Weights of a small encoder-decoder audio transcriber.
Model: log mel input, encoder norm batchnorm, encoder activation relu, encoder widths [320], decoder layers 8, decoder norm layernorm.
Data: trained on read English sentences (LibriTTS-R), 15625 training examples, 66.4 epochs.
Rows from block 5 of the text decoder, named by matrix and row number. Rows with one number belong to one attention dimension. Each number is 500 + 50 x the weight over the matrix's rms, rounded and kept within 0 to 999. All counts start at 0. Numbers have three digits each.
# q: cross-attention query (decoder.blocks.5.cross_attn.q.weight, 192x192), inputs 0-63
# k: cross-attention key (decoder.blocks.5.cross_attn.k.weight, 192x320), inputs 0-63
q.22:528514524516485473520497469494496529566519451535546526518419458475542525461448478505501541508468485569420464495511491536501511524469429505492469495479603533442515493498535485456507487502518512
k.22:492529542510511564498452488479466543509510507552477505500514486524529502461522518490498466509491540537516485515511499497546456489523519521540552562513483489483550547514539446523508489452491574
q.23:511611554585511545488503484519442533431452488471563478480509481408477492470528517493565545490504512491443471432422496582561522555555623499487457481448417470530516447531514496441652544511523486
k.23:441462492604487577499532565560538501539467498449552584419486501508481511504419486547484510477497547524543480535576589417442494479609517403467468458510443493386429609525474576511562539529543444
q.24:481506509496514503502477524529543484473481539500489469515552522534445464508473525494481437518541480475581506516484461468458460475489532500525548488502407495504505476535476500559441463473470474
k.24:489476466478458459466484485496484495454500459463560484541463528459479466542466516517505500477475415450513498462482508547515483488504483443477460481482505486505454435504435500451472480516492430
q.25:479509505463505501444424575493495445444461556493485479522575511558475448495480527528468441549562444424585507524488449462463463492544563495541509456500385477497562503539445457587453434476494470
k.25:575475468518398424436452524553466535456475475420596466531455526448461471490462478505534485480478384426509472451406483577515458482548434428483470472526484498471473458461477479458518444485485388
q.26:511529522540490483494518416463471529530540405508572513479426423454532518498461520529511557480477513562437503499491528532532530473516465485488461504478544505487514496511524490438561559536548531
k.26:507565588528572574538494509538515556559508542542499539477532516525529534528521503502491485525513556568483487500551503500529411512507524454505602566532558532430566586499586465544580553491514601
q.27:502554524558468541474471453488474518490490433500546520455457471447510496518496489496511574487494523547431470457499535556520514507528531481452440507479497527496499491542504488433576523546512520
k.27:513546566535553550512489535577525538535486521503509594440522502528531493495505479534513548492506560535485481513556537474472455503564526438479560506511584490417458577471508524538579516498536540
q.28:520550512545467477517528465475462541551532446519514532499431461448528546473499473497559571479471539557427476510501535553540516508504456461447463503469557499477479507508549477452560516543527517
k.28:469575611540595587574542497510477538585456555556489557438549490513547518450513512506512547493514582547489484541561557446498481507541520523518588535473523498485556565495568530538544523508493585
q.29:531520540569483481510524451494463479581517438506521552483435462485520521506507508486524571486485544570420487492500527518563531532480459466443462501471538504474496504489520520426537565534525509
k.29:507573547535593580581490517500537538565505561531480524491561471553552543449563505550443552519489559531523491536571532469515496527552519582545580532523521537538547583515565485555542501456489628
q.30:529382419458527487537503529536529538544574544517435481525504527571510481547465489471441435506450455490563564537522537460465452440471369533533538537563594548442478569449483539547384457496481521
k.30:515525474472471455471508422406498485461528504531458437596491503511552508508507537491496489492496471488484589495436426510576487512427507580494501541500489510582507419541517434506428476499474524
q.31:476553498539455492505512449501449514524533446547535491487411478458516529481527491519537543457476578561433439507470530557545525535509512452424439499465508471517489485491514497451558552536535527
k.31:474521571524590569543498543519553499559509550526449555434544517520528532533523490503481487533492551555481513518566533466455525507508529541526516500493549515478529591476539558531578511530557600
q.32:561453437439476492648472520502526465447483527388441463552545486508568462548513617517512441468477415389599529514510453473403554433500458477486487520413463525527600453607468480540412423382507417
k.32:492506554437485445443517545481417458453562475417462499487448533439474521461500439435554470530430433457489523476509491479449493442527472432469445531442524438489389450430432380490505470448561443
q.33:541451466444520457643454507502525455459467533408432471524504465497545469578511556498522431477447421396583515562537482407365514443524468518502527521389444554567579464580448450552432429409471421
k.33:487465546441509471450531544517474507450535502455436497484437457450486507449510454464554452534453475453467524527494536451405513425515472431470459534461514443471391412432487399473469451450506428
q.34:487525603523504456461539535556438513557526466521595522509550565513532568419528431419401527523574527588433473488479528555598517561483494527558476540507551457458500542432556468483480601570571516
k.34:391498606506524525465572612473533469492569571496527494525523417545514601567571421490577457632607553481584457596602580400517429529558468443504436595508498457441435580408507515542492510549674490
q.35:637513379523448532540448461506517626509502535468478618516476538472491420518533538524523545528395479485486506501531556529436505512576420587408449548528485523517533489478334507550481485528441499
k.35:548531387487411574575426460554493539548467458531467478468437492439480381438399580538438496370451494519412541443422361522488551480457506560462499422487495501651556448629439554416477491454389487
q.36:408511513483531456411511534419477498450498532621549393455472536521489543456465459528487558436530567587460484427414444534562469541455541470581578455600509454494506537422559536517540553528505519
k.36:531437520579480507474597533471523407476508472495504539554574477511530582529538431405481436548519519455586420523502605532533431576520485448545585534481469508462487598471568562611422498577527512
q.37:328595443502570439481451524372483584404432515569570491393399484456447513547501552636507511347421505611520483420417485450504356535404582443503612511532474458427492503460465625499560574525457490
k.37:598467409504506546538590451466532571542449462495491590525532404453503445409421534465398474436486481549575474478457558607497497548396472558533618343547528478502524479615550535506431466502408520
q.38:542464443434491494629462513511525425464489531411411472553520474499538450584492570522547408444434422361603527520516483447337532394494464472504470500444453567563585447585465487530457398396453427
k.38:524458435429387452473425456521424509437499440428414498463381547370459347454380522459460429386366429502421553450386355537467498435460463469438502367449509487532479337529413365385497496391341400
q.39:387426528469584469532545477509501472458503482544468365508548530512540507469517518480515507491557527464554506487486422450457485417492473446560527445559489524535517528452557512508560424479554547
k.39:528441594501523429453570581483467331430580515436501478604544564558480624494574487435540465602527464458503494550588600500520514524547469420524562597488488470425440542429516535531478505581571484
q.40:454454462493476447530506483575470584416450517556506443511542514487523516478504499515523630458491519466554524428506407475446432491553414494484380528560426493552587529374394544560550435470558510
k.40:524451537514457567529577530481507360483581513405445471553457444486439528430466516479464455461517461463514528538492504401492555513454520503454490450500516460599482523560469544511423451595502493
q.41:509438413474528465627482484476532455476481519435375469505489495481513416564499578570596415522438430372573522541523463446373521434523444482489473483452502575552519454583448511514482399450485472
k.41:584489403467398491509433431527506514496446466488473510495404544419502386482428538497459489372392441540424560416411394563442558457457453492463502435468488552550523372534455465402525513452326452
q.42:515563547537415555391526551493482510499497496554585539515481496540498512448496459483493563495554571574448468495447499562641481539502541524510517509543533463476472521456539492507506590548525530
k.42:463527517556527528479544518463487502553506492550534510425522405548479521571525480514440470512581517477547396532466519423500433528542572550508480481528480530467578605459504558611517509508525523
q.43:583489522506486487590470483501526480525487473421448475519585507492521527530542562518509473529525430414565506486515517472430505457509524487461437549388488568515553443510451471513497433512497444
k.43:412465509478529558501530533500498591447458550513489539509466528446487512467478553518541548507483475543513578547549502397515496465505546539508448475499566507475451429477480464456524463505481422
q.44:466422627534548477482555443590466481555553479546478431536611594515551566385457417389442584614595529473488503529518500470591603534603500516528472433547528545577501500447564421488474457522581546
k.44:508502612518508505423482608463504333447567539490589417567519551570553636611579453472589517611519538465481459610604550470533516509578512395527452650471461470470429558369500515531536571537654476
q.45:477593488532534432475510490478434550490508447543536508438525511518460535533558538442468537452523485561443468515523542545478415536434454483491499579489399462505584563457461487496492563552570485
k.45:527530571452536541538557545460528545496537531488562584467530400583442514443474463521594494574603542463538472557548525481527460480487462496482463525538591417458521523473521481526416448526563471
q.46:373552421515569431540511486502404587423478510487547511487368474495471513490493449567480538346467533562527466445481448453528384497510514526563625554535514482458531555477447559523546534588465492
k.46:530466449569513582527593485444522488569494445496437529494538374542503420475455446474466470461509534521536459484473600563460472546448495558505550418558511442488490474563533549558399486513416516
q.47:513531439497535511573464489431557528454453483473503549435402436480460497555517565573531455466412454483506493488530529463429419461406529462488507510459483516466502489558454554500546506490433480
k.47:545479410467483500577499439505506626540425490513406588503463510486471417400418561497457527435426469568532560396413428562495503509424494582486520342502539545501546418610508451474479500459336480
q.48:565519491445472460599497514497484478454483492424523519526585440519542490522551537448419481495462478489616490551556482497484483468448466553557439553412409469566586544512481460506444499471535448
k.48:383519606396539463439545552479444485491556524388550483475537449563439565440596423447586482625544496434537449540594555396478461471513446400492396633466510400418409505436514432570456428488659431
q.49:455508551575479562379528548518521556521526427574552484494466539495493522378461416449468563520533574584373485476442498564582458553489543502497503493564571468426436585440543475469566575556557584
k.49:498537535545521514555514556503515469525510541564541457503514506569468571587547483501457538511560532486555476551475520501525479539498538512477498485502509556485571584507489585553519524545525511
q.50:459570588544488528359562523450453535543524474535588513456486540513497576418505406480457581523542582629366454504491534571651490551472509492502493479570560441433419558418552510451558577592535571
k.50:430548537569571558535535563489529504582507560566633476515619450587501572608554487554558532576652561530522434549607529452547453567543557540571504512521519499446529658503599589618537517596648568
q.51:647487474526477553592486429546537548557492486409474599524509552488490481520547524527523466555456447436553511530554559440442527490555469524435460549401532573481501448544405463487494393463455459
k.51:437510410471489521548454470504486574493457499504436472496467499473525434483458526568544571436442470582413589445502414456466540451452539605498451455476489540621503415507461503428536528429438495
q.52:620414417422447466571447537503496408510466582393426462572495473492549384593444585537542374520413445379606497552545435481374568406570436594504503521463496563614590481555465451552398434420448423
k.52:473509498450463463487457474492496428505509421471450421433444491395496402461526556488458386487470425484429462488419434478415527433492429396458461547408427468573510429450468478478509452468433486
q.53:476565573539487477454497532508412523483505468493619559485472517503538545474540493477435509498522528605455451529484504511559463558479549515558537516512527444482526552502517486498496582551523501
k.53:408494576491548493494593569450533507521564548482526515478566364573499523480581445473561445585573544488544417566571583457466426540526497452522469571525514453457433529457553500601489484525594515
q.54:514457452508551471646468461501588510531534535458468478501472527478448460594491511544551443522405489393588535517567556389379511452534450479467497416494518596510466432546403516497467365465429464
k.54:542492420501467496576444423531534520512446480526468476516473535439548411461435534552489519419396523542426542427494406585487537466488490501451535462485462552572509439557467492413529545475403491
q.55:515499453539467589397527546455596562466495514595502566464397481501461431516459472533535519491407527542401494507451507548506464500461549445416458478581501463469374528447516586517604547516475555
k.55:582530411531446504560404446571507580576454467537495495490483597446510462463411593541377519369460459560500527458360382578513542497452528563501610391512514584544584508641472551437542526522393541
q.56:536458476406521417608468483518504437491480547405410418525537500502542487575521550545505386517483420399601518538551483489374566449528461509513483519421460535564575489560492478531425460455484435
k.56:454477512443485475473515519514502474491519475439505516485462532465473473465493469511545418542480464478466459496522519449507523480512413398513451564460500456454426471451470421474509426494546467
q.57:527461625561499588422551466517517473589587428541527579472529545468473577456517437432483563624566550569440506538514549503576585508520505473474487394513564505470400450479530423441487526525522543
k.57:421488560516502442481452509533484495502519555563527501498507562541541598590530478541603618522501552494482539533564466504525506509579542470525451588527506568448537535433481494496581569495571552
q.58:480474546561443547397533476529482532522536477587513522541526505543514540398465435439479561539578560569412506484503517576615560581532524530493475506557544473505442546382552500496575536526550542
k.58:405519576559518521505462571491498409510526527506583366548481571555508585609560505503524546525556518515533492520543503417528525502572577535482472570509492553562513590480458566534554521547584528
q.59:512524454486549494552462491427598457466493506466442526470468443476477446597517598559535426494418400443556501505540502468375446441413528454457508481446482514496483461582492536505484484472447460
k.59:577509417453465445568440372587481648520408491503511599483471580482468377421459592509421566405393469538498558413416432584483514461435437543509522380491541559492559395584510467452502470468333490
q.60:444514556564515480365522484503487532523548469569552516490448470506466554384485419447466535482591575621437455505501517515650470571529550517586586452554585434471416518470545497451541542589519612
k.60:495493532563521505475535495453500497505540508566521498473588440576560523588548419463528511510524554515509434506544545473491475564538532469507460586517481540463494546489536535565506528521567537
q.61:429542513402507406514454565366510437392449538489516428473435448509523509555471555609502416387471422465544503469437446461433426472409549481539612502467413481487546489521539578519461575393484417
k.61:513465477462501484458610500506528547506487485463548633532521411472492464457474489419483381502526467490600451504461584570501424538432432472564581405502547461392476493529550441556429475516481477
q.62:545423509476507460581518485563500481527532532442436439547539499483549495510475513521553421534525457407548541480521465444432598438549474541513501508476539561583536442503462476529503458452490468
k.62:403482515499469499492490534540489416467525523481386484596465592422535491565538535483506511443430491546449553452473460509453537512541518452446472514463461558486481421440470486454533519506505461
q.63:515567573492437475447567510543460493504499472483606506510570477517537576434513463450398525529593525567485491460462462569652478549452514525556469546463466457466525540449564436513533592546590523
k.63:397474619469607482456571592490479458498595537478533513557550497584479647533563486479588540630560484494609502531574601395504472515538500475513465570483569466402469594433498478571511485505702487
q.64:517551459560515497370550440481487540524415493580563547465471457451513520485508526519506540514467499552389477559516473577592529520495458565469387503424522565461482496482469446448577533506527540
k.64:502560489552504590552644513586442537515496533510553507477592537422563579561469521516468548560596489501530514599509515615557502580559481593506653634517519491442539607645559534568610449492454539
q.65:476481414410573481504506381510503526450429613403596488539485547426599494405479414485442450545646475492494512559451498454422552546520510513482464549496458509515523490444501469454498524562504543
k.65:643531536428421540548410466462513492476456559482485410440532454465566494626516492450459492513468556636465530553548467588542517489393436530443538574443452563323484464478494513501524531496573447
q.66:411462436498491476468449478452568480473498529453465423488514457577513504461566467537519546495506439520550541441510484414445473480591495452519596549535430564508568509411494489467382483514456520
k.66:544467470440481464486453538426463389468465500422455490431456454528550527547520566511448433544451520572511603507459460457494503479470466490452482643527474519443440532560469474467515554533480527
q.67:426530454487554443505505475504500542593471612527501472505553473446545513433455476488435571551349497527492560495558367486557497468604446492464578526459607501491494470468567485483562654547469467
k.67:482443550549527558462487521447537527541534493583444470338502546474541516600493378507506518544421551642430474448551575389455476504478524390497486509443412543540544565517487522530565554559517568
q.68:520509529579477428529523525485474517509486501615511585544421437489459498537446526480417557554440525542426465551536602534554409519457485595474456487418528459478477478509518446464526568591614540
k.68:531468569554601472487546523499618432584460516511452444423541529501456520488548494532480552537505418514528403451456554512452498501451514457519504432412543542516513544498507615530518447549504600
q.69:574553508480523505430543588482500430462521490507532588530549517522544470580501536447456462445550461556411445447532596510617573446419577562506407437491505591519458518524446421522601547476587483
k.69:441476489516455558605534490545431612521526496516498549560497566443446509452464419597487573505486391415563460493503482498548437527586578490496586494481552504481578503590508431544589392451493438
q.70:521537461466521589407479480504558478485470525416443493475520611452435467493506485437567446533527433511545462504470482516452571559529482477553445554573457568575540520462408565483427459457320456
k.70:507545472462477506536554551536422477527446502414577606501480420484580504477457518448504412468551564468533508599520434619553492475564462507453499575584531392486390487528484468493547547468519459
q.71:484473496410516565536466517560516422486519511395474452535537593502526490508515457464509412439635485452528484462474537477472534504498545511548487481525432575521534503529458518546448468447484438
k.71:382557464470429438572498511508434523461519490438562510576509468540538457488502445489503526457491556425539511507551467488556550500523543531482485498540512416479478424437503449495464514422517442
q.72:481577490570526414517532393493466498553478528608641527513490525455559518454519486531474486506485551483392447571477485543553555565488534587451461457434551506450441441490516461489586532498589547
k.72:503516477539469560556477445542540546479510509506545530480544552513502480603556483503467660468469485586542569429521535517456492577409508539494545511464478498467601434427516503536479472448580463
q.73:568601478563500582377490503503523519472422481518516584461456494452462509543486496492544503569457491521429444544539480575584547547510514565483368505459527552546475531467452502495562542460427550
k.73:542511543487517533517574559568472539525556527503586628536492529474550529434427492467510480489588527461586513593504460595542437483603508517448550571618491469515438529561513454529625509432512500
q.74:457506449550470567531494349538481564582420466507521488526491508472554542423540433591541463431513479429504464461460393527532504495555538468404588567442541547459496488422554482489475425413523580
k.74:543529438505482494454396425490517538483546496548480463495551505611531479596537550441519557520472605585468622517546541452526530491468483623509482566594408512486509519489509508487431604476538467
q.75:558647489615470519353484428492489509492470405572523519457518528523446529497584508552552548429406485524402413504483487571580501559513518547451448446432528557485486541456479498487535539388457563
k.75:431507492498466502518534520575526604444563452510549619570485554487505506404508494491461535458519524441537623485462505503542454552510567517448523553564579516437500535426498419531468491433494492
q.76:444431509464496417560478508472501448516562539462503450493509460552541526504518468513463553486564560479566548474461532387362486544509451432558601486577456469498560488499512518498426533552507435
k.76:474466520521456499550453503444548444501476461503502409517501499518514474426580521540491562520430466518433449370489582452437528524397509445546430381401483548508586421475501471493365467567516540
q.77:513416538425520509581506562506534486455581509418438443498507496553537506516530476464561488423559515464578515419465536420442522469468547433564564484571427471548518530534534511531456402461526462
k.77:500466411510450406461451492471457554462451495492455494611439466522460495426559589484502430445496427432465546506438475514527545458538503539545457438483537457442417454427486478445409455491412476
q.78:598479550508522630502566542510446592467430463478441591427528453496509515513484554469571482511490452542510521512476437551561547399442462462506377540568540490516440633472507481484552388485425558
k.78:566518479502502500424494459517410532528544520560509474567490503480481511564421597491566401510582513498411437652504475599522507432587501533542536535604466491530434537575506521497518473467416466
q.79:514537471592478491402485588446582453496532483508399474506463443535477544516490566496451552500385468573509565466520436483521481486567404472487587488535569518567569473483485443428487641470464417
k.79:399474544475507501508571532468576529576536465493467550554443570496431512417494420558499424527491489488546472469494538288457484512491569377450458482470504545538530558575468487534531500565490547
q.80:508475523531492464471450493495499437469535478477452430469550511518479523449578522503546542436548490502469462444451565496401502582513500471560545450583394529456546535519466513551407432406402516
k.80:489526404463402411547528511538417463467463509426574578614489473502545490407529565454469526466492497427530599429440484523515554536463504566507497517589595467422411490430530417472368500457431491
q.81:484477532434512487551497571518542458448565498396452466510546476571512463527542494460545474466559465474551515403520539439418490456438524448578572481541456505514522543548472521540437428487480463
k.81:517483448492461447467525554477469513499420516418443545538447474494515496431497525487509436478511436420568447516478449578523495463567479481464509441507560464474416478503476472456528471461439468
q.82:559495547483554467473561547504512476399508474443456505508542515527558484554562530484595451422610438529477452447461590496521545439416577519562399456502387585528520567477440481517516377460525550
k.82:516513390476450499499534476516380491480428517416505552571496499456502507505508546529464496484566414443540544580442416643544490493577484570495557599533575460440472521546507469487542405441436433
q.83:462440479414481480622455585524521460529556569453442469522490518576465500493379490439404482546465543473585560493536512467474470529495542418504626497510510392532501423565555538544435527548540388
k.83:421418571493575467466493521420583417568502463520421433412448524510405465458508406525556497520433489559488388389489543291400499476413550379496413372407425516603493493513491546506442509602587509
q.84:511563454542482449518533536505471535530519490610562510535520466533474470504500545508472572496387604559401443486523506526600436557511559571457505475397626477458451475539539456467576666539599510
k.84:442451566539607578518500495515571580546583511546497564467470558533508518428532428584499580554432467514546517419509494424485428544526546409466529484416547497541646539492491505516564462446571531
q.85:477422525435494598475478601489562425479561508386421445563561526568533471543475494457458461484541468492575532460508539432455484445494492467537550508505451543566556505500457459481441480548520378
k.85:452425478488509437525514524391453430519463452439431522537481486463445500401457442571429444501477441361499409524464455371501489499527536429476417489495453504537427449555481472515501432519458468
q.86:532546539563527495502528457511447547522460456619568566453416492451449490511489529528455537562423582509456449590462547554513460619454489556496421513447547446488460509498519511491546503515532544
k.86:572520543547558549489532558545554490530558516495540544461529459546501519421522524465558502490590500504550497512479529675527446480490503528560535451527530446577524494452538572511444503495546524
q.87:481420503557489487463479452455487514506540458505597530505501490530552527476483437556483488445593536462487472525501480501603461497460525524440538468411473463450492496475529476511531529462596516
k.87:558492454486493486499393444504582536462530488530413442509504501473490443466525505542506559500470488473498568422501564376530490566485514545483498511482467597460516475401532522468470484469511491
q.88:492470489448497501541477583518560436505532554426465447540556518586545504503538488484530483445522481486546510393481499444440503442532537430535629467536480492521509488538496558548414479495485470
k.88:425467445461469434487425444457481557477523470526502482541468508551475484478522478507491498470447505502436553482470495357447526471482542451479426476483497526462458500416479381491417537487481467
q.89:478458474408496526547457514512522446463551540411490449555530581539477463480507474471503398476570540455574436478502520481479520475487576452510519475494477490539465517535503563525446476468506459
k.89:569506453457476507490413501442490515478493489459491552419488414502473455448507500507483481441475581410499619511473407485548473509533507570412488590555521443438490411439467417454406523424582359
q.90:532550515579491464423536522481461529540441449621535580482406439455469515481518531548492604539421485520437512619504499549519477541505465573501419515485545524459474506461454435472548524532500571
k.90:558516518590568508524622556563501402543473544533552546462572493444565556521549550467459524542595467528556437568538538654495458540553465530544585566541561522563542579575561589529644458531482639
q.91:549517522460496535456460560503536473514537516484484502498543550516549502496462515449469458474493550521454477478492520505490546554502537507507530469536476494567475478563507502533492559408459426
k.91:449442513526485479554520509523568657481576503567597610561480614468463427396471375506530571509443491370513484446495541346490491535526542404540468386468463528536502469473519419529369504465530471
q.92:421439427482515466453441517450567386574547521450453413516486492497532555448506462518422569496506498512545590529472484441402478530581422440505615506567452529510604471451451490425395603585466403
k.92:399527522486485468557517528403546386517456489441484475495510494479578526498555423524407484530393515577450513428504555386478546544390502415474462509440467554475500508482497534504458542594510592
q.93:451489486443469531539440488528552397529534517382490451506508575514492495515468455467494431470539544458577515504474473434456515566500531436529611496520488500555526488543497596539445519508444400
k.93:385500512465474509551470529468572575490521485515494543572476471555508422381553427517542445444423569464511460415523540421502533501495484425433410481482468491551556389423477389469445609471619461
q.94:523550497606513533393504433498477536552415469592574541470433485426453515525452531494487500555477511529409463551496496557579512566503484569454399523469556519487477505486470502465537553516531545
k.94:542545570505560636602618531552545495561541546516593505493578478490533543556474514483492540522562590527573512591585513585572521544548484597530608602532503470550535548586564567564632506493553569
q.95:524568494447545547388508454518513423475494515446534495527612574502482480533599506481587435437621454502478421484442502539458599529420576549538389476546432590517513566456401519480510411423492463
k.95:537563426468369523556554482515374494387423490383563574553516489450541491502493551462446541408570530451580589534493401660556496508554471616462560584570604412395459429508485419478523447375486370
q.96:467505506501499536539513494503436506567511501539526492453499493482453463461429469498503551485457494525477486522464478482489505485490506518438532522492549468465509529499523493443555467553544536
k.96:546546514535536498528510484496551532514488554547481500502546507495527544480548600464473552517519538536542466530544496479535524542476517484577531564490414496443505526534557609526509532564548520
q.97:607519532502463473540584536460464565413502511459481536529526465455466554523557576479546542543565510430501558540557429511479496497534494512452552461399446532556545520472407464406432457419423520
k.97:471510502486580534484542500479446574445492519495507402560502591465478562486525506480492529460481465489527482523516413504549561535517519512479516438451490462427492535499514602544573471534514440
q.98:580469511454502478488516510499540537441516565442512520530529538518501526600545535502485411530571519511579500482503470503525433435509535476566454412503471540494461482528435474551463483500503469
k.98:435504513448468459519523491492465509425557440492508478506484483484485473509500418510520607493443504511486539452476458476495521486484499475485489495516583496544408486441486458510497516471478447
q.99:454494519462518490562504559416522476466474611431458481547488400531426484452443562475508472483549473417510520499525490460424552480523461454539557526461526490571539549535472506433455524501436466
k.99:546505497530509454450474459512547518499478499477396479500477516495477458538518525470508438505513448479509489549482462440559456499447457379493481521464447510444524415518519522474561425542435449
q.100:467497426470499409498460452476518419490479431468483509493479462546513573523517487541479471453449492528498503511484483477508496436489535467572448526508528478433462434568516486636502503465493537
k.100:428498467492474506521538476492473483478441469514545537480494396479520497441474471554446512512502480481544445444442477486475517495545515533485487429493518535584507532443446481520558462458458509
q.101:506525521539411497533491502487480508441478543470476515556516465458513566472559531488519579490545500409492553495503456493421502571592449491555521482505454539582511517529431479396433530462420435
k.101:471466535520441499513469571493488482474464523477521473470477533440465484480461519501531459524520481451483445534523537489484472517550508479485449465498466560475522510526528499524507475482532476
q.102:518510499486522527462491493484512530414501545475498499565512595500502500529518527485473369537587489545516503460487498469490444489523461501498485466489492497504502487529485516536526471478463444
k.102:533490540442465466505485532490493492493492484507496467488461544525445479510458449502502530459471498508490526473493545420416555470472497463501457498528486465511428494489484439475472470534543436
q.103:505495496459509495476488494489542492410493539413473488533505530546510497501514557470496460505555491492531487472519570499444522535503413457564499478557489530536517527535492489483443546472404418
k.103:533407529440422457414446550478482462493496458469477561492433551508492461550380475493514418452515487512478536459471533477451379445471490416477469512517521542549479463485393377485446486439474460
q.104:527540458554466581438490397599575497535467445495562535492543572444606454450582407499523561521414521604411507476506529496619475558494483574490500527580515497463475462467539519557543533488570567
k.104:488480546501468561489457541537498467553538504526545541509495585498517498546491447541506439507553600528454495489493555514491471484565561533508506549561514473503551579513485457479495586497586532
q.105:461512507501491506460488476496575448456507553473497486555497480547523515490540516489494463528529472488487516490478567480462494539502464495560499461548539499530483510510482516496475551504462463
k.105:567451511458449493451478529503497404523473477479490569462475520542517430567437438490505384470519525476471535433465575466412419455484510440499458486548524545526517510519440408460499482479485480
q.106:470493497534504515520484459529475485589503453591518536437471489456512472465495443570521616489394506549468502548505452530555538509450534532443514501472528500428489513465552499521540493496581575
k.106:485567480614562555527545461536532554586507537498547487499553435460552603478575597498474491584528539571485417568523505577571540567514543613540563531480497490492549551523594641540596513536509614
q.107:526461501489520483484517538450493498437492533430495468540506519540510529541516555471440401511602506463568483483524524467459456472541502459537509483504493513518475500541437489535449517494429446
k.107:467473474403460463427500500477496429476506479504469530525450494518457422481475476498510485452466461471524567422487477469388486461467512485470488442501541495572411453457433357488410450419487425
q.108:584457590517474475569555561459479544508542494479481492462483416457445561502502561515554579502505505438499529524541445540425521510484496497478525505453494533569533601477489478400441507459482442
k.108:489528487531541508473544516473513608480479524496526506571497510459507560465530591461535555486489450520505479555524432527573498516487505500501506471455498509488433471525547619515582467527491480
q.109:533474542502519457554555619356400488450521501507453496552441423530397542599508574499466391534607493428541514510544476484409499422528537443501454518411532517530530590527462473432435493498455480
k.109:519499434540530492454544464462464553420493500508445502568494435466530532446490611451515508454416398491534514544507432479533489523439441462531494451425525501538391417477493575546499414507489487
q.110:546477521473507436525522504493466507521511411481518552481486480490447507585510591519487474495504569516554486505538469517510515439460561466509455507404497502474521494484485510561510447449518516
k.110:465525480506531487535560450489490580446505474517504461591491503508523559444548537479500565486452445541547500502497441511474571480536506613498535487449515483535429517459470527498550472458456527
q.111:470457466478558498506476518548473522396478590429476431533488542545507550539449495523454334560606486487558467470534583453449432471536509497529453485514472535454496448569449498479478481537448442
k.111:382454443438441464501469511478519436465503539474538473417508373497472407445419385528544588470446536380496485448518537478461527508452444417488491378530476511466507404438498495506370488488515427
q.112:495522444544472588472459465600554503571475494515524508442572542440568496431502428528502601483355484548442478499459526514580481558509516588468509500564497498466504465454523480559529506528565611
k.112:481489562517502575547490547523518507598460508492563461447525519510482510504472441548502431558559572507443497483532591519514505490564491545478530516574489471485588585501552531524480609517567557
q.113:480474506533492551470475475562520523564482442523566490451531551428544414451463423466585614515418499565428526515492554490515513621484488583461495501546509505512511518442546485438558578554575502
k.113:588502536514481506458427533528551496551550517509528550538502534513498475524501468501532460528538563556476511465547588548527476511496500487526498581527496515475515531551522452441460564518564541
q.114:473575452478514536480470461446541524422502548488518493569464547562507515506503531460432370475515463507532456481480550491460453488529442489472499543563517454494509485549499548508517486524435441
k.114:518461486560427515488526531449484430513443486528468499428469460523500469466433446512515466469485554473504469506478552483482517476486508460479458478533430498476550419500479441507456490473512415
q.115:547517482539465494455464433568484518494502363495504557450554528433544517527560480530556607544452527524492488519557502529550493513463520503495486443526488536496516458462482437533537500457541480
k.115:400499505463458508536506541539505474498521515491623424549503493443496528468504406522507570535539529488487416467531494544477530483573527566495525474500525481456500586472524540494527546493516516
q.116:493497524495501464557474498515471512579510457548518531461475502488452512476474478549507536474454489489477531524510448512538523515448523496460491513479512474483504505506531522466531500494525518
k.116:485502464554586518518515435503501588488535524512529496567532457458554544481558578481484599507482497478551481575520430534575511546497543554556546488442523469489487522512542597513529518545479535
q.117:493509487462501499475527543464539481431503579427439467550479475569510536506528557477471416544603496457564505449472526478411487501498453451567526539512491531554491517538453466466469545488427430
k.117:512442516521447477440469510459481448479471475494447529444451527529471421499465462467507427443469476476486536442494520427463444464447455403496463477491488525519493410516474425486460467462504404
q.118:463510525462506452503480504456493477379480580451451459577480451570442539503500572492507417539637506398538496473523508464382497506528428400506523528481504501580494484536438479426431509422427378
k.118:451482446509466443425508504460506483468429517470499467436441479484473445451461475448544471495491468409481431485541525438474438470466448400480440435490374526372484425503443475489506482454470407